{
  "model": "image classifier",
  "crop_scale_min": 1,
  "norm": "batchnorm",
  "channel_attention": "eca",
  "depths": [2, 5, 5],
  "avg_pool_shortcut": false,
  "loss": "cross_entropy",
  "residual_init": "none",
  "momentum": 0.95,
  "adamw_lr_other_params": 0.0015,
  "gradient_noise": 0.3,
  "cautious_weight_decay": true,
  "weight_decay": 0.05
}
Rows from block 9, named by matrix and row number. Rows with one number belong to one channel. Each number is 128 + 32 x the weight over the matrix's rms, rounded and kept within 0 to 255. All counts start at 0. Numbers have three digits each.
# convs0: first 3x3 conv (model.blocks.9.convs.0.weight, 256x256x3x3), inputs 0-11, a 3x3 kernel for each
# convs1: second 3x3 conv (model.blocks.9.convs.1.weight, 256x256x3x3, transposed), outputs 0-11, a 3x3 kernel for each
convs0.212:145114160152118116126156142065103178098155098125130134175136049092107098131106131177144119141161131175109131186123190100118165175072132132137139068088096140144148079189131208089105098113108125141155158082157141134118164090134123085074186126157109139138150067090123164115188143127174049146086086197168118113164105102087153125
convs0.213:128153195065166153149083172152155090127064140107095174127115154089139130138098119172118153128156150133127122147145194141104135041178129103144131131099116095165140097101114173101082122158124151093169106125142173094142174080173133157133178104079159169156125137091122131102047099109088134129140159078158064168170085182056152122
convs0.214:150117117132172088082150072136121110122118095103131111093138111080197076158138106141128151097154090135090129119119132107142138084112151125115119078080133119081095108102122132082136126063140137149155150141147158121175053125172167118093087125148138122085154127175133109135162078110109141131151185131139107060166109091181104171
convs0.215:193089168101174091164120124125096112174121178063132086172155143099145099133159095148137111169088119109105098076085182146074170203120105105053143108092080136134094146157143138104150143144107121184114131117177186132059133123139172157163092112152142092120109117171119150081160162138110091080139090152166154147088126189082091149
convs0.216:103143154134125138110152150096138172136129159132118159108095160075140097130148191151130150159196071120105136080183085121138076144103119146173121136081182079174146184116113150120164145163151129158071083172132105110164130101102133105109146137171183124104095128142116176158152103128105198188147116116172083122103132113117173088
convs0.217:129078127191123070128113154132127110107130181144108139161078155090123087156102107137135072189103095200161134067178193149145076144148125185098071129129175130156116140136151125066148080095183151128060133144115113128156149029127109138089118167127101107101126133214155110116109176119155081122183186146130122147095126096129107046
convs0.218:111111127153087101169105146090082143140156145179130222106200079183100149106082124064135099131171133143079135118157134115116141054143160126096152136144148178150151109107195131111062151152060135122115180153183143133133142112135126097151130127114101086199136099096131155094160108155110089088118114167151171157192075137133172126
convs0.219:115154135131129150131127145139194171103114145205178152109146112096193136089077180194119124153152201116185162110138128140100131065158148136139139123118138157113168165155114147119125125170078068079132139091114087141123115110129121167084109082136139143120128145093116144126153144133166148093081185129173117100169167111155106112
convs0.220:110092112115133167145163162110169081142138091137127152124117153075113108148115127130158136105134178127118153137099147074119125159163146136070144151141148123113133097083114152122152100115102052142159119158176100124160154130070089090130098156107088131093103107145184075100148085063131092170132142041155102125127083139150064099
convs0.221:136144141134166099176165091135110163156114079181189152124082150123123102137128172112185140129171087157128114122098106107159154151128167111134191085137183089102110118106179118107162143122107146089138187124153148166061106057176126126149175150117070139193087142204107159134115098169114083130125085128115126118160134082102107105
convs0.222:094146150158164117142134092148180164104180105139167149150118148163130144142112087085163143097105114144126130104131110080165141115203120163129153202092106172141054171154134158141184144149142155195078118123165141106134170110162131103186086100155094126124124164176112118095134161118184140157168128135056149157082112132129188115
convs0.223:123164133073092161067082125110135149100152110195133148105142076086122150169163087118109104091103163084082114116111118116131083111120165099101053142115144099111180136101034138076237142140141197165129135110159139120116123082110103146141134117137174094138117074137141067116111157160109022107142135104144111163140137129160205090
convs0.224:125162142112159111106097162165115164125122113129092094110152116101185126116129125106127124165080178130121117096130131108147128191097136132148136116143114159086166141171142161160150139166063111101161111073159132123099174104128143108117118126137150111116131178153103057126151122172104066169113158152143110097101115052127151103
convs0.225:087113135156146186126167140122138112167119143132124141167148084160156116123159182168126134126108148081126084117146112151166131130112140106126128100104119098156149150152157099104096173139123085110100119146160127136071107115132128134142133103085143137143100127101119144135195112143121130137098126179177215192143134140147059131
convs0.226:124094069149099163095123092103130121158124179154158123113100139164109157158157111081114169103138151167116110143115105145058143132143139130086076155165101101126178128158134145158158133099093105115091176039123178116189104116079184084102161132087116120111134144133075107136104094162111125155044108093142110145118168104187120126
convs0.227:113098134107142072051086104118143112170159122096099118120037142104144123080135141093105151155137055125091085106143110171130119132125123182117145124168135127151123094083119111097083124125102153052128160124133071121128065098106120124157122099161154133121124124108094106137115061089125186133137091154129116101167100117214117096
convs0.228:118110131086144107141138142150136102189113172121168101099111135174110133084106127172169104089117144122134147113148182106201146118173109208142157161119161127151072113128126082142101135130137159114120094111131141171130127120081118094088171138094122122099127137132122075137056044104086113142102126070095121138116122092157110100
convs0.229:106148158200151146108125108093139162064157067128098094082150051129143145105101116145107133141202121139144135095100105133114160199123144104156146103150088140151175137139137152163147115142139096126187076137180144098174110162090148162140162190123135147116142096118171118160153063128167118139171140085120113058111150152184073115
convs0.230:107147101120087105206132116151196131215064111116085125193089141120163119107127099149161067174161138173167150128109127080176140083077094086112110092120069138180068158098123173148114161147097121141142113065114113077194138108149180128142087133077150113135070119131070175164137097125155090136167168139117138144116144106161102129
convs0.231:152175114106144168127078214081103097128165106101112136066141111166056126137103111111142135113133122153176144162177113142170145124149100094160188105154114140166118151148066130132102107161094138138098101141119125148104217097197134150081120134132155051152120127179129133139155150133154134130208107143145109086143108107147176110
convs0.232:123083158125140118143210083159139116124159126101184135136167161119071105109135072151145147129073113149151121128176093141152120150174143102164087103177154159152143121165131100127125163112103095140091153139163108111153121114158195157142156072120152124116106090107132142130099112099145076030156078126192161170138126125127142138
convs0.233:119119139112121124142130127114116105141133111164153086122138142151156130103115146160122127093107089101122141143116098119141158132077095112122157155122085125165178094138084134210173134123102137149190142100153076094110162126154089149107130145103129050138097144120085105158153108144080185136113113160156091155101117103135065143
convs0.234:082124099128132176070098055081143140173179107150147097069139114177099153178121111190202203057161158148180198109097150114145150157157170071128156122106114150186171129127181173159142114105144163119112188139112094133106120140146180097116123205140123130110118131095110117132241088147120107120112196175150131120098137194122145132
convs0.235:129093084152086127123184152208146125190153110133069192134123128151111145117100168164113083124084153110098147155173111170152142093104138100087111126136120086127043133114162110150165134123100151097113090127147065105204104143116106131174131114152094153115138082140126143125133121120136121155141132171096112148087108097118172105
convs0.236:130106137138115105134165133108125100085074125087102082163148141134145120136143157072160120119140104131092157116172149100162084156148147111098135081149122109163094147152136172108107142124139131077130088138121133110062155094126188089083137087147105191179142092111155097138157112103156141155126152151148090109094136044125199127
convs0.237:135135124137122089148108095198126103147127128058163137189116154096115187159131166223161090136137121168081135100175099151176098096129091136151105148097080131119145135139108119162099111136129158102102097073100163146098101147149091103111155182111128172111102142066142139160167130118141118186103125137136125162129118133097069098
convs0.238:133144145173126104121157128175040080171095106143120108194141112120139095162159205104058106128155149117155147155166106151104170135121104179153154205130141186118130191095119129138128134133189122084096155145098065170143069146178113086147141132127133084247088091131158082173133124149158169099147088127151169143121119124143105157
convs0.239:155099124106081041138146147148115132131142161102124057185143108157146130057130147201123108168113138106103169133119143099154155154161111123142179021112170153156092167185153124095097161134128055159204115166108114104113122121132130141142100113120091176147114161125138180120141129094123136129056107135150175115146124135092093108
convs0.240:102062145111116154104143142140153131119157138142142103149141079139094144034129113142094146138124109108118123109109127151123114127130161132137088223085133154112161148161159078206140137098102133118100144170161090138104187072083119140166181151092186156128119123112139097092099124116108155126142135120138119133087091142148099108
convs1.212:141112170105077081176134108149133128067132132070068108113174146110132104113140138138148186173107121152124133127098134111169120115148077157118088107144156102178107128179126133143129113116139070161144135066066146099104108167192200134077091122136174140112144112063088162131146134095073147086145100098084130057067099109151083142
convs1.213:124068155144130144131096144152187142139145143126113100151101171120131094128093123140138110113152153149131083143135070111176138124138140108178135143224118147067132119107098138159099138145080130118132116129160136147088119101139160163196134090104131110138147102086143120128118120133192110180048129148172149163151148107105117133
convs1.214:177137154144112186132136159099142138163120062117129145109092128115126141143084146107119090110116135126090124119135143086119082126094147127148144135141099150194169168125165134143088136140146124089158137164098121160146109136126103139089174187149144097082108166127115146091129128139100119084158136139151149163184129102119145093
convs1.215:123113097094121076123072112119082125157150114147159098117198096130134137167153101135128139090165153114086072192121166127113136137134105132205067095140118172145131099121169109115118146100083124149097074109201118128133132148124146206100131173128128070084118129172150141140125161121058127132154116127150121121151148136162119102
convs1.216:108140151128121128126159141120113103116140125103127161149123130113075058154165113115171084096126198161121147150087137086092167038130124187060106124095143141129110144139141101080095051095090164175156084096152079082060112177131119130154119151133060145116100122135136120139124087144093098160049058131110146087119091166136084153
convs1.217:117131149175122156150145132110131185150162095141110133094127241101144157107110128108101143108149113104114100150082098093132154156142157138134110033116111137126078091135068102150151150168112132123086131135178082124151157206165127146213115096150135155105085079138123125120118128141131198094107095164113129148136181192132083152
convs1.218:130126084111118088116189131153100125104101150158126169165081132140140156133148124127116038127110120133150122106144147137142140072129085145076117111057084121171139140118126116064147133149175104185207131175083121171154109148118182129193068071144182139172111115114081149142123115146127158163115092098168089123113133142116079131
convs1.219:152130096141171096126118114137104046088109152140035052126100143142151166140163127143166137145157132147117190137101156156091119099101088105075137135129169147149113116160091083096120136040101211090112102125132146121130117107134114199115099070155123116139141116107172140171100110162119126131168098169123074110072156106158117136
convs1.220:061175096112052146162109140090129102072161124156113117160124128157135182165136080173109127078129127111130126137132189134107089187131129125172110140110156126205118154143142122085091149125144136098069097087159193089144132140134142154125179098122148147144067160132084153112111156167123117129113191113092091123129048138110131071
convs1.221:107118047104101077100134094143122136083194099115196148124100085063204170062103064088143138152133118105175088111157106139105169130132145115157106128097095100149198133163129152123135146155100145071112106081151130063130141080159120127139140152138125136126115155111166108189085125103151124095178079039137165145077125060104109154
convs1.222:174140119136081111083178132148149136119112132089156112112133137140096148152059110132127140168054159179141140129171101143128109131062092159103129147133177134115145185183102110115107135149195129117090119126084091150078147100129099122097121118175062120109138066138127117143136079164107130123119172123135152164090074168142094194
convs1.223:101143132081213156092122129115128101126209138167136151184094114109122134144132092090092127118124154124104166146162133088139129159196120094140130146115113122103124181203141176121101159153199138096132168059131136110138118062125067135093113146163100123114129152125170046121123119075195104180164150077108112080088125097195163114
convs1.224:136092124149148144145134113115169167119137114122105108172161120078088112189119159092136107152126155075130123144137130158204111124162162147109175109091108107095146165077161118158069152119135125132153122122182123117158152139167133145156094183123131149140117132102080119148117108185156136144074125145113115184186141161104085181
convs1.225:153146161097068115046099142097070144120150121151119107177129094171105141150135157128156162118081144087109107149145154162181147162166156117141195179121069095139135130114109127134126139153099134111119087133108165112169177128142152098134117143171095135113123070120144118074152126158168167100130102116197107129167148107129159151
convs1.226:188121126104162080092125127103098141068135139149113189163209129142176112109098118066133219108135161099075139122104172161143143204121141123069121137090129136120109179100123154076139128143116088135155190107149110146119134180100174150174082074102162126139133158186099180107062130161099122156158136145043155131171076146134173154
convs1.227:118140136139140117153171110147160121057061137144150092154185131112118150136128138093107197052148190102124109114078111112128112161153110169137111119130088141132135127127116079113155095156196121153151085106110152108140129180171146140086116177072116091127145089140126127102125147160146104153069125169109109140150171129050107108
convs1.228:133206127147148124077055095115127163126141108170119128103139132149105111064168186155145109094123166131120145192132114180153113203121117177160149133074154129089113095178090101093076108094216158128131119187126112143061110138169110117110133088076130091132115141220098101130137077101105164134105075128080186166104154142135155154
convs1.229:134147142114122083081104086117215184130129064141122142104145126131156113109127114128149117115099115243115109144126141101161097157132131132131099119123143140113172131146141127096117202131149084170131076119135156138093111156149104153140088084100133091107146141141069151139141107085184139108126141118075140139134125147110109145
convs1.230:185178125143175134119109088152162191112155083039104059191130223111111095095116136165175125172123134112159155135108168156109131147117117149145120104091043124121099107176110162105172133162135134125071140128131096172104149125117169160103100112159119137104111143125140109131126155117141163112113109170131151064065052190087116125
convs1.231:160181186120107123103185141084120100127129143170169115159109070072118122103155066179112111155162098152074139150143173142079103081075129049142162111095083093158138135191074152211149136171086203190118150106158109089126098135116107099131087166172115074162155129111117111117160158171105147083109171164116162194148133118102128167
convs1.232:154095114081128154138149111108104125117135168148129137142162110176118094126146182124108172114106174129125150198134138146064073098147130121155106194044105126130124166115143159104113139169118140103067088115178145143141151135097161144077104100118156151123095123134112109136173163108133157141154159137103114183139172199151074104
convs1.233:118154092125089190120106099123142129068146166118157126153088137083134128121091106137117140157088108128106095096087128124141140142107148131085054172138114075103191149126124126134124115138082125099163158170091114180112105152151103139157135200165088154137073132158109078086115154099111177128110089131189142108141186127136103180
convs1.234:110106118158142158136119117136144123140142168114199089108193101074122137158146215152133079122078183139129090145086119138151109140111201124082102124099122095151148133087109152178126090147100121135158095123098122113120107110087126058126090110190123134109120130110117125183166128171087124126134151132122123149188137106152122154
convs1.235:162165220165146153094115124124167101109080120120161089134110080100134142139144184112146146141058081126143148109130147119086146135163172119113180147104070145071021108155075184129150147140130133117092051143101144118097095156117123186082084114153118099114102177096150194140084096061102140076154121134156142145159176094152117127
convs1.236:115148153125126096097100067149137118166153090166162142152108070112090146119123065142148137127140129105171091169070135138086168109108155117114153066184118058077163141103109211138171075119085088168070139152095171181083098135156109071150156044219156215108212210165142139103120131107144089148131131201145112097159101091122102092
convs1.237:149100062146143127178130123189143131134128159110148105099164150147162169176136106086165179161172095162130129076134083104094138101203151080161176172068090105063146131108137136146120096131139128098150127176071051133113165098167122141076118150157118098145145125112120147151123176185159181120123120158127106131142153155131133129
convs1.238:148137119108118085095147088150119128167156147143141094129157207122100117147096083138140149162129147149168145169123144108121130158190163122158120087100121091154108082088136117114157091130061123147078126124159119140109120136129125108148097180082114132149124105111131138153163095170128100117213125122129151116135154113195131163
convs1.239:143132130134171135080137175141126144146068130144178118146152176129137145141172115132163112142205140195204125150099127109069130169160165114150168106104162167161127165073090139143155141108116184142149111168128125138130157141106109154122120102133149130111126169082140106139081136102125123117141105102111105111143139121203112101
convs1.240:134105091126043112143134149113117126129144148154106136150130136129172150097187130122148081133111096156093157107108145184112150118156093162127125064162111143087172139130122127163209109113104167189163107099163110171139217133142187077084146133179151150067159237152178080148139054122093131144102095137097148159126129111143152111