From a checkpoint of a small image classifier.
Training: muon at rate 0.0076, 4900 steps, batches of 512, held-out accuracy 93%.
Rows from block 8 of a small image classifier, named by matrix and row number. Rows with one number belong to one channel. Each number is 128 + 24 x the weight over its row's rms, rounded and kept within 0 to 255. All counts start at 0.
After each channel's rows are labels from the 100 images, of 14848, where the channel reaches its highest value: "strongest on" is what is common among them. Only what is clearly more common there than usual is listed. The data: retinal OCT scans (Kermany 2017). In brackets: how many of the 100.
# convs0: first 3x3 conv (model.blocks.8.convs.0.weight, 256x256x3x3, each kernel summed), inputs 0-127
# convs1: second 3x3 conv (model.blocks.8.convs.1.weight, 256x256x3x3, transposed, each kernel summed), outputs 0-127

convs0.190 [133 125 126 133 172 138  96 104  97 117 146 147 119 116 102 142 148 134 109 119 143 131 177 123 128 112  94 123 112 117 170 123  89 130 129 124  90 124 131 133 102 137  97 151 130 158 143 146  84 161 153 127 141  80 120 158 155  98 108 144 151 117  93 165 136 133 149 116 124 127 159 113 108 164 108 123 144  97 137 128 104 118 105 163 166 104  99  85 113 133  94 148 106 145  89 122 101 137 112 148  77 124 139 141 139 118 108 125 114 113 129 126 144  97  92  97 137 126 181 138  95 109 104 137 133 141 132 111]
convs1.190 [113  83 155 129 136 127 165 116 154 137 109 131 133 128  82 126 121 120 142 149  90 117 146 138 148 151  80 121 151 151 161 122 138 148 108 151  85 148 125  94 113 148 145 121 115 138 130 155 123  94 126 129 102  77  73 147 171 165 125 142 108 154 105 139  93 131 147 139 147 107 174  63  84  90 109 116 114 109 145 147 136 126 118 100 137 159  89  82 130 120 140 150 103 136 110 108 168 118 120 125 121 122  87 117 120 149 134 110 176  88 107 130 102 152 132 123 140 150 143 115 136 126 119  88 182 122 143 113]
strongest on: finding: diabetic macular edema (61)

convs0.49 [103 139 129  91 109  84 146 110 117 132 138 118 153 122  77 159 118 143 107 146 120 200 157 100 124 160 127 106 128 163 112 133 143 131 128 115 139 129 136 120 118 140 129  93 105 150 119 163 173  98 125 190 108 147 149 132 101 143 136 114 161 153 128 146 129 114 119 127 129 176 156 158  55 165 164 112 194 172 153 153 127 160 140 135 161 106 108 137 123 145 115 128 114 136 146 157  94 140 169 163 188 106  60 122 161 129 116 129 139 145 160 151  86 128 128 118 124 113 140 131 140 111 149 138 127 121 136 143]
convs1.49 [118 131 147 150  85 122 101 111 122 118 137 123 100 105  93 119 118 128 115 145 144 132 147 101 105 138  89 135 183 133 106  89  95 123  74 140 134 111  91  94 145 120  95 183 103  97 105 107 106 146 188 150 124 143 100 114 118 104 149 126 121 112 127 147 122 115 127 113 143 149 140 129  72 100 105 119  92  79 149 121 152 134 114 126 137 120 109  95 159  90 125 130 129 130 153 111 152  65  99 139 128 120 128 175 118 133 132 117  79 104 114 126  99 126 140 156  99 137 118  82 107  92 130 161 121 112 140 123]
strongest on: finding: drusen (90)

convs0.152 [ 95 144 114 114 104 134 114 104 102 121  92 170 110 109  77  95 110 143 133 144 143 142 107 144 104 120 132 135 140 145  99 124 146 116 101 127 124 123 143 122 123  92 132 141 140 113  74 144 104 126  67  73 109 103 166  94 118 129 116 151 130 137 147 168 169 133 128 143 103 108 118 115 128 150 111 154 101 144 117 159 137 129 135 117 123 144 146 144 144 108  80  86 193 121  86  85 120  99 128  74 150 135  99 184 127 139 118 105 121 123 126 134 122 107 140 125 109 129 149 122 151 105 147 152 126 116 101 139]
convs1.152 [131 137 128 132 114 146 124 119 132  97 131 108 129 158 170 120 131 146 102  98 128 100 131 120  93 129  84 150  91 151 171 127 117 137 110  70 191 129 126  99 129 140 130 134 116 128 112 138 117 110 124 113 160 152 127  92 117 152 114 166 122 128 124 100 134  95  83 155 114 129 114 171 162 126 117 161 154 138  90 136 143 103 148 132 123 150 124 119 142 122  94 134  97 115 111 107 130 101 128  90 109 179 150 152 132 152 121  98 167 132 117 103 112 116 151 111  79 120 113 138  89 117 136 124 123 160 143 112]
strongest on: finding: normal (93)

convs0.45 [118 162 141 135 135 103 133 109 134 128 103 103 148 130 151 118 123 162 115  49 133 178  94  93 169 112 114 148 150 165 104 131 134 156 142  86 119 158 148  81 111 137 131 122 127 144  90 118 148 168 180 137 125 107 176 131 124 190 149 130 176 167 170 130 150 165 191 109 136 128 129 107 161 116 124 122  86 139 149  98 141 117 175 138 142 128 112 169 139 147 122 113 108 120 119 116 114 121 137 142 133 119 131 139 138 166 146 156 128 146 127 133 141 126 153 159  84  98 169 106 141  96 134 140 131 130 110 161]
convs1.45 [ 87 113 119 160 152 135 118 138 166 100 113  94 125 145 103 182 100 116  97 153 168 143 137 152 110 156 159 165 138 126 132 100 123 138 165 132 143 161 162 146 119 144 140 135 127 122 146 151 146 171 100 117 140 121 143 163 118 124 123 108  93 120  81 126 102 165  67 159 148 103  92 203 134 144 125 141 101  90  94 150 126 123 152 156 111 143 150 140 143 136 130 155 157 146 115 136 135 143 148 104 100 154 125 128 117 149 129 142 146 147 148 144 182 116 147 129 122 155 137 146 197  92 126 185 124 129 125 145]
strongest on: finding: choroidal neovascularization (100)

convs0.172 [117 147 137 112 119 129 117 123 118 142 143 125 102 113 136  87  98 172 114 122 133 129 130 156 119 131 109 112  84 104 121 104 185 114 134 149  94 122 145 128 129 164 162 114 172  84 111 109 113 118 142 140  93 131 139 122 116 134 130 121 132 165 133  81 102 159 136 137  89 134  95 147 100 130 111 112 127 129 130 133  96 144 149 168 104  91 121 147  75 107 107 186 139 144 135 148 145 121 127 172 116 147 148 112 113 160 130 154 148  91 135 108 138  86 100 129 139 154 159 152 158 126 126 136  98 165 168 169]
convs1.172 [115 172 100 143 135 158 119 140 124 118 152 101 131 139 125 171 137 136 136 134 159 122 156 154 162 174 153 129 177 167 173 160 135 128 133  78 132 134 155 108 163 160 116 126 166 142 136 142 168 161 109 146 109 144 112 159 155 120 161 119 136 110  97 112 138 142 108 131  99 127 132 162 135 167 119 130 128  87  79 151 134 136 146 143 108 131 154 132 137  72 111 100 161 133 126 126 116 122 149 119 118 104 135 134 156 124 155 121 156 146 109 122 169 150 159 134 126 107 101 126  91 179 125 102 102 117 148 139]
strongest on: finding: choroidal neovascularization (100)

convs0.193 [121  92  96 135 165 125 102 128  88 149 105 102 140 138 158 117 146 101 130 144 105 106 115 108 145 102 162  66  94 113 131 124 129 145 157 139 135 137 136 139 129 109 134 144 146 136 145 139 145 162 122 125 157 115 130 121  79 134 123 141  83 143 147 106 145 143  95 109 108 137 139 124 111 124  96  93 136 112 182 128 127 115 172  74 114 123 128 171  98 107 123 164 127 133 111 136 103 134  94 140 138  85 153 119 137 169 112 166 128 163 122 159 115 144 110 116 110 124  88  91  91  91 117 132 164 151 111 110]
convs1.193 [173 118 134 116 175 121  72 161 130 149 119 132 121 129  97 131 117  89 131 133  77 131 112 164  85 113 133  77  81 118 118 140 151  70 140 133  87 136 104 117 143  91 106 107 100 118 115 160 138 134 105 110 146 143 145 160 104 138 122 141 159 146 133 111 107 151 111 127 134 113 140 123 131 121 165 152 101  95 133 134 202 114 125 113 155 133 137 106 157 189 129 135 119 156 136 115 115 145 104 157 131 188 147 158 117 138 143 155 163 154 134 116 125 138 118 158 133 140 167 148 161 104 125 143 154 183 157 133]
strongest on: finding: normal (99)

convs0.145 [147  90 156 106 149 109 130 104 141 114 122 117 149 164  74 125 138 179 124 125 113 149 136 177 106 134 121 196 120 133 108 103 117 121 119 161 133 123 126 115  79 128 143 142 123  90 164 159 140 146 150 134 136 130 131 181 159 105 119 104 153  99 157 105 116 117 118 101 126 125 184 112 140  90  99 103 152 148 136 117 127 143 141 154 126 135 106 152 139 159 144 138 117 110 132 135 136 114 125 161 104 133 119 130 158 101 129 131 121 138 139 127 149 171 146 100 140 117 122 107 123 113 181 166 179  89 120 148]
convs1.145 [105 153 179 161 100 153 151 134 144 141 160 131 171 129 135 117 131 135 107 113 128 117 108  86  98 110 116 144  83 183 136 111 112 141  77 123 126 150 114 139 154 121 100 121 138 177 104 116 132 146  69 121 100 140 169 128 103 150  96 118 119 132 115 121 127 119 128  85 137 122 146 142 143 114 158 140 140 152 122 136 109 185 152  74 135 113 149  84 142 144 106  91 142 140  91 149 137 107 163 150 100 161 153 105 162 171 146 107 138 117 130 157 103 110 123 106 109  91 133  92 141 113 125 121 128 112 151 161]
strongest on: finding: normal (85)

convs0.159 [ 92 161 112 159 190  90 149 123 132  96 128 147  84 122 161 129 114 134  84  89 170 112 101 154 155 148 106 123 125 171 118 124 139 110 125 179 117 129 147 105 112 155 164 144 142 126 122 130 138 130 123 157 125 108  99 107 189 120 124 170 128 113 128 120 121 123 144 124 134 132 110 122 148  81 145 115 128 114 138 124 174 138 163 112  82 118 151 117 141 132 129  95 142 119 121 103 137 146 120 131  93 147  91 133 112 135  95 117 126 112 143 123 114 119 142 160 110 129 158 118 116  73 126  72 196 122 175  74]
convs1.159 [129 166 123 211 112 101 140 128 138 116 120 111 154 132 118 122 126 115 158 134 120 181 110 118 113 115 139 162 101 138 124 144  68 106 144 128 149 133 121 115 103 138 103 120 159 151 110 138 106 119 134 131 126 127 153 138  98 123 164 138 102 129 138 118 118 117 119 147 154 115 109 120 105 112 102 150 103 130 124 129 101 102 108 109 118 153 103 119 129 130 120 137 142  83 167 113 109 123 162 101  96 164 147  88 178 120 132  98 132 113 156 103 149 128 142  81  80 150 127  93 165  92  76 126 145 151 123 139]
strongest on: finding: choroidal neovascularization (100)

convs0.141 [147  98 112 151 117 107 101 119 165 110 118 132 124 152 104 102 118 133 161 107  88 126 146 132  97 171 150 135 120 128 113 116 164 147 166  94 155 154 189 145 130 152  80 120 140 117 149 115 111 102 123 132 149 108 130 134 120 123 127 117 129 155 143 126  82 123  74  95 141 132 115 125 113 136 133 149  69 100 181 117 151 205 113 148 132 139 127 157 121 139  87 108 114 119 148 121 100 142 110 168 133  99 144 137 125 137 128 129 107 139 137  97  66 108 111 143 156 140 126 123 141 169 122 113 145  95  68 122]
convs1.141 [131 121 131 141 180 136 127 119  95 136 151 166  93 156 187 147 141 161 106 114  90 132 139 129  78 153 132 126 153 163 115 138  75 134 137 159 134 120 124 143 143 129 166 145 110 143 114 102 154 102 132  93 122  72 146  92 133 122 127 106 122 119 129 122 128 119 131 120 123 121 121 163 148 142 135 151 148 156 136 139 120 107  88 143 133  97 125 127 109 132 122 123 128 139 171 101 135 135 135 145 145 153 143 107 107 175 115  89 118 100 145 161 131 100 125 132 150 133 122 157 143 103  91 125 142 124 102 131]
strongest on: finding: drusen (37)

convs0.69 [147 187 145 111 156  99 123 125 100 107 114 156 110 135  86 117 104 102 146 122 163 149 112 119  93 112  84 144  99 158 120 115 148 138 111 109 132 114 112 137 154 124 104 115 134 131 134 133 105 130 155 126  96 148 125 136 129 156 106 123 161  81 135 106  91 123 110 114 130  86 116 148 143 133 126 164 154 141 112 113 105 162 170 107  84 108 117 133 129 111 125 138 107 153 131 129 121  77 146 104  95 127 120  87 103 103 126 131 159  87 128 158 150  98 151  94 165 159 158  84 123 130 105 152 121 113 127 122]
convs1.69 [155 121 129 122 143  92 137 178 131 112 157 126  91  85 145 144 110 163 167 107 134 138  85 146 175 155 103 129 116 119 192 139  80 149 119 173 151 127 120  82 121 115 103 121 154 111 155 160 124 156 173  99 122 136 153 122 136 121 136  93 100 172 156 128 136 142 135 145  87 140  99 161 140 117 154 116 194 113 171 110 137 142 160 160 103 183 147 133 158 124 114 113  94 125 133 107 104 147 105 149 145 130 127 153 133  94 156 128 132  92 138 107 123 121 110 110 111 114 133 127 119 147 123 149 130  88 153 148]
strongest on: finding: diabetic macular edema (82)

convs0.250 [127 118 159 123 150 108 177 170 117 159 129 103 138 115 122 119 110 180 131  99 128 108 132  95 130 107 116  93 132  87 118 165 149  95 184 192 104 114 147 153 125  92 154  72 107 132 113  67 143 152 174 137 142 146 115 105 121 107 143 120 145 131  97 149 134  99 164 105 134 166 143 170 130 136 132 120 135 146 108 140 140 137 121 147 118 160 155 118 174 123 129 135  89 122 176 174 175 139 113 135 146 125 158  96 152 160 144 131 114  92 120 123 101 152 133 146 144 105 152 109 134 122 138 124 127 123 159 117]
convs1.250 [143 132  76 142  87  84 111 103 131 163 158 117 128 164 127 106 106 142 137 135 110 123 157 112 105 137 130 124 145 185  94 143 108 186 115 134 119 134  70 146 130 152 169 142 161 167 131  94 140 153 116 121 124  97 150 140 117 126 145 158 164 151 151 141 162 149 163 146 168 146 113 111 132 166 146 147 133 126 116 178 119 143 193 178 126 151 128 124  89  92 123 166 145 120 137 143 127 133 144 145 156 102 100 129 165 113 108 142 136 134  90 104 166 129 128 101 139 103 133 126 114 126 123 147 122 133 115  95]
strongest on: finding: choroidal neovascularization (100)

convs0.173 [145 145 123 175 118 127 115 108 106 134 145 120 142 116 118 117 126 122 135 126  95 172 159 123 126 146 139 114 130 130 151 124  99 114  78 126 135 143 128 118 102 115 111 122  96 179 129 106 128 103 135 148  93 201 102 140 141 167 148 143 144 103  83 113 152 181 126 133 147 140 141 108  90 119  95 110 113 148 147 105 147 171 120 168 124 132 142 121 112 162 130 147 136 133 101 131 145 162  89 155 135  97 124  96 165 115 150 136 128 111 137 117 133 129  96 121 115 139 101 138 125 112 141  96 137  85 137 127]
convs1.173 [123 131 106 115 144 132 116  86 129 170 122 147 150 106 143 130  97  88 163 122 135  94 140 134 102 172 119 122 137 124 156 113 166 120 120 102 121 117  65 166 106 131 136 136 157  84 123 130 116 125 133 145 138 137 121  89 141  70 118 182 126  80 133 131 119  98 133 138 113  94 126 156 142 123 155  94 161 123 164 109  82 103 143 139 194 148 156 126  78 121 123 112 156 139  81 162 103 138 136  67 102 143  97 113 138 156 136 120 135 149 112 105 133 124  99  85 126 103 122  90 134 153 109 127 157  84 120 122]
strongest on: finding: choroidal neovascularization (69); finding: diabetic macular edema (30)

convs0.161 [ 67 147 125 122 114 202 112 118 158 108 139 129 180 142 151 109 119 110 115  91 114 144 154 133 149 167 126 145 128 171 137 122 132 182 133  95 141 146 133 111 135 133 136 131 131 126 127 140 144 148 124 148 141 126 120 120 117  99 109 120 157  84 137 163 140 168 132 141 147  92 116 113 152 131 116 169 139 102 131 154 131 106 161 147 109 123 106 119 102 196 147 141 140 161 133 156 151  73 152  59  87 122 122 131 110 103 147 135  88 138 116  90 115  82 105 161 154 112 129 104 105  61 105 141  89 101 130 129]
convs1.161 [108 125 134 157 108 138 141 126 115 144 170 141 116 146 168 132 141 122 136 100 126 156 172 137 174  74 129 186 124 108 139 123 110 113 154 107  91 103 140 124 168 158 166 142 122 139 127 143 100 125 155 134 133 157 106 140 136 122  97 108 145 161 120 122 125 131 131 108 167 163 126 109 125 130 131 124 120  95 104 139 126 103 117 120 160 123 118 131 145 128 164 144 133 121 204 113 135 131 135  89  90 100 124 124 109 136 111 110 162 135 138  97 137 163 141 129 181 170 139 132 149  95 119 132 117  94 109 112]
strongest on: finding: choroidal neovascularization (98)

convs0.110 [122 149 144  93  90 165 127 141 107 121 117 123  98 106 158 128 111 140 121 108 139 110 101 117 170 130 121 155 165 103 101 111  89 146 133 152 128 115  98 120 116 142 133 127 160 151 138 118  89 154 145  87 158 112  87 139 170  80  88 145 146 115 154 141 133 156 168 109  91 164 107 120 177 143 118  87 140 149 143 124 108 112 161 116 156 108 116 103  94 137 130 146 137 135 116 130 104 104  87  95  89 104 104 121 120 152 134 134 125 104  96 124  99 105 148 147 137  73 109 115 129 107 134  53 100 147 119  98]
convs1.110 [133 128  91 130 142 119 155 126 112 112  83 142 105 124 161 124 161 156 109 138 148 128 129 142 133 132 106 127 173 136 106 142 106  71 130 142 131 106 134 112 148 111 131 149 113 109 104  86 121 126 133 163 131 168  92 119 122 104 152 147 133 162 141 155 147 138 161 115 174  83 133 138 131 137 166  85 124 128 151 112 128 110 152 174 117  88 155 143 109 140 101 145 142  95  91 118 124 105 129 132 105 128 145 138 119 125 146 117 142 119 134 141 127 191 122 114  69 106 108 112 162 122 121 117  89 140 139 114]
strongest on: finding: choroidal neovascularization (99)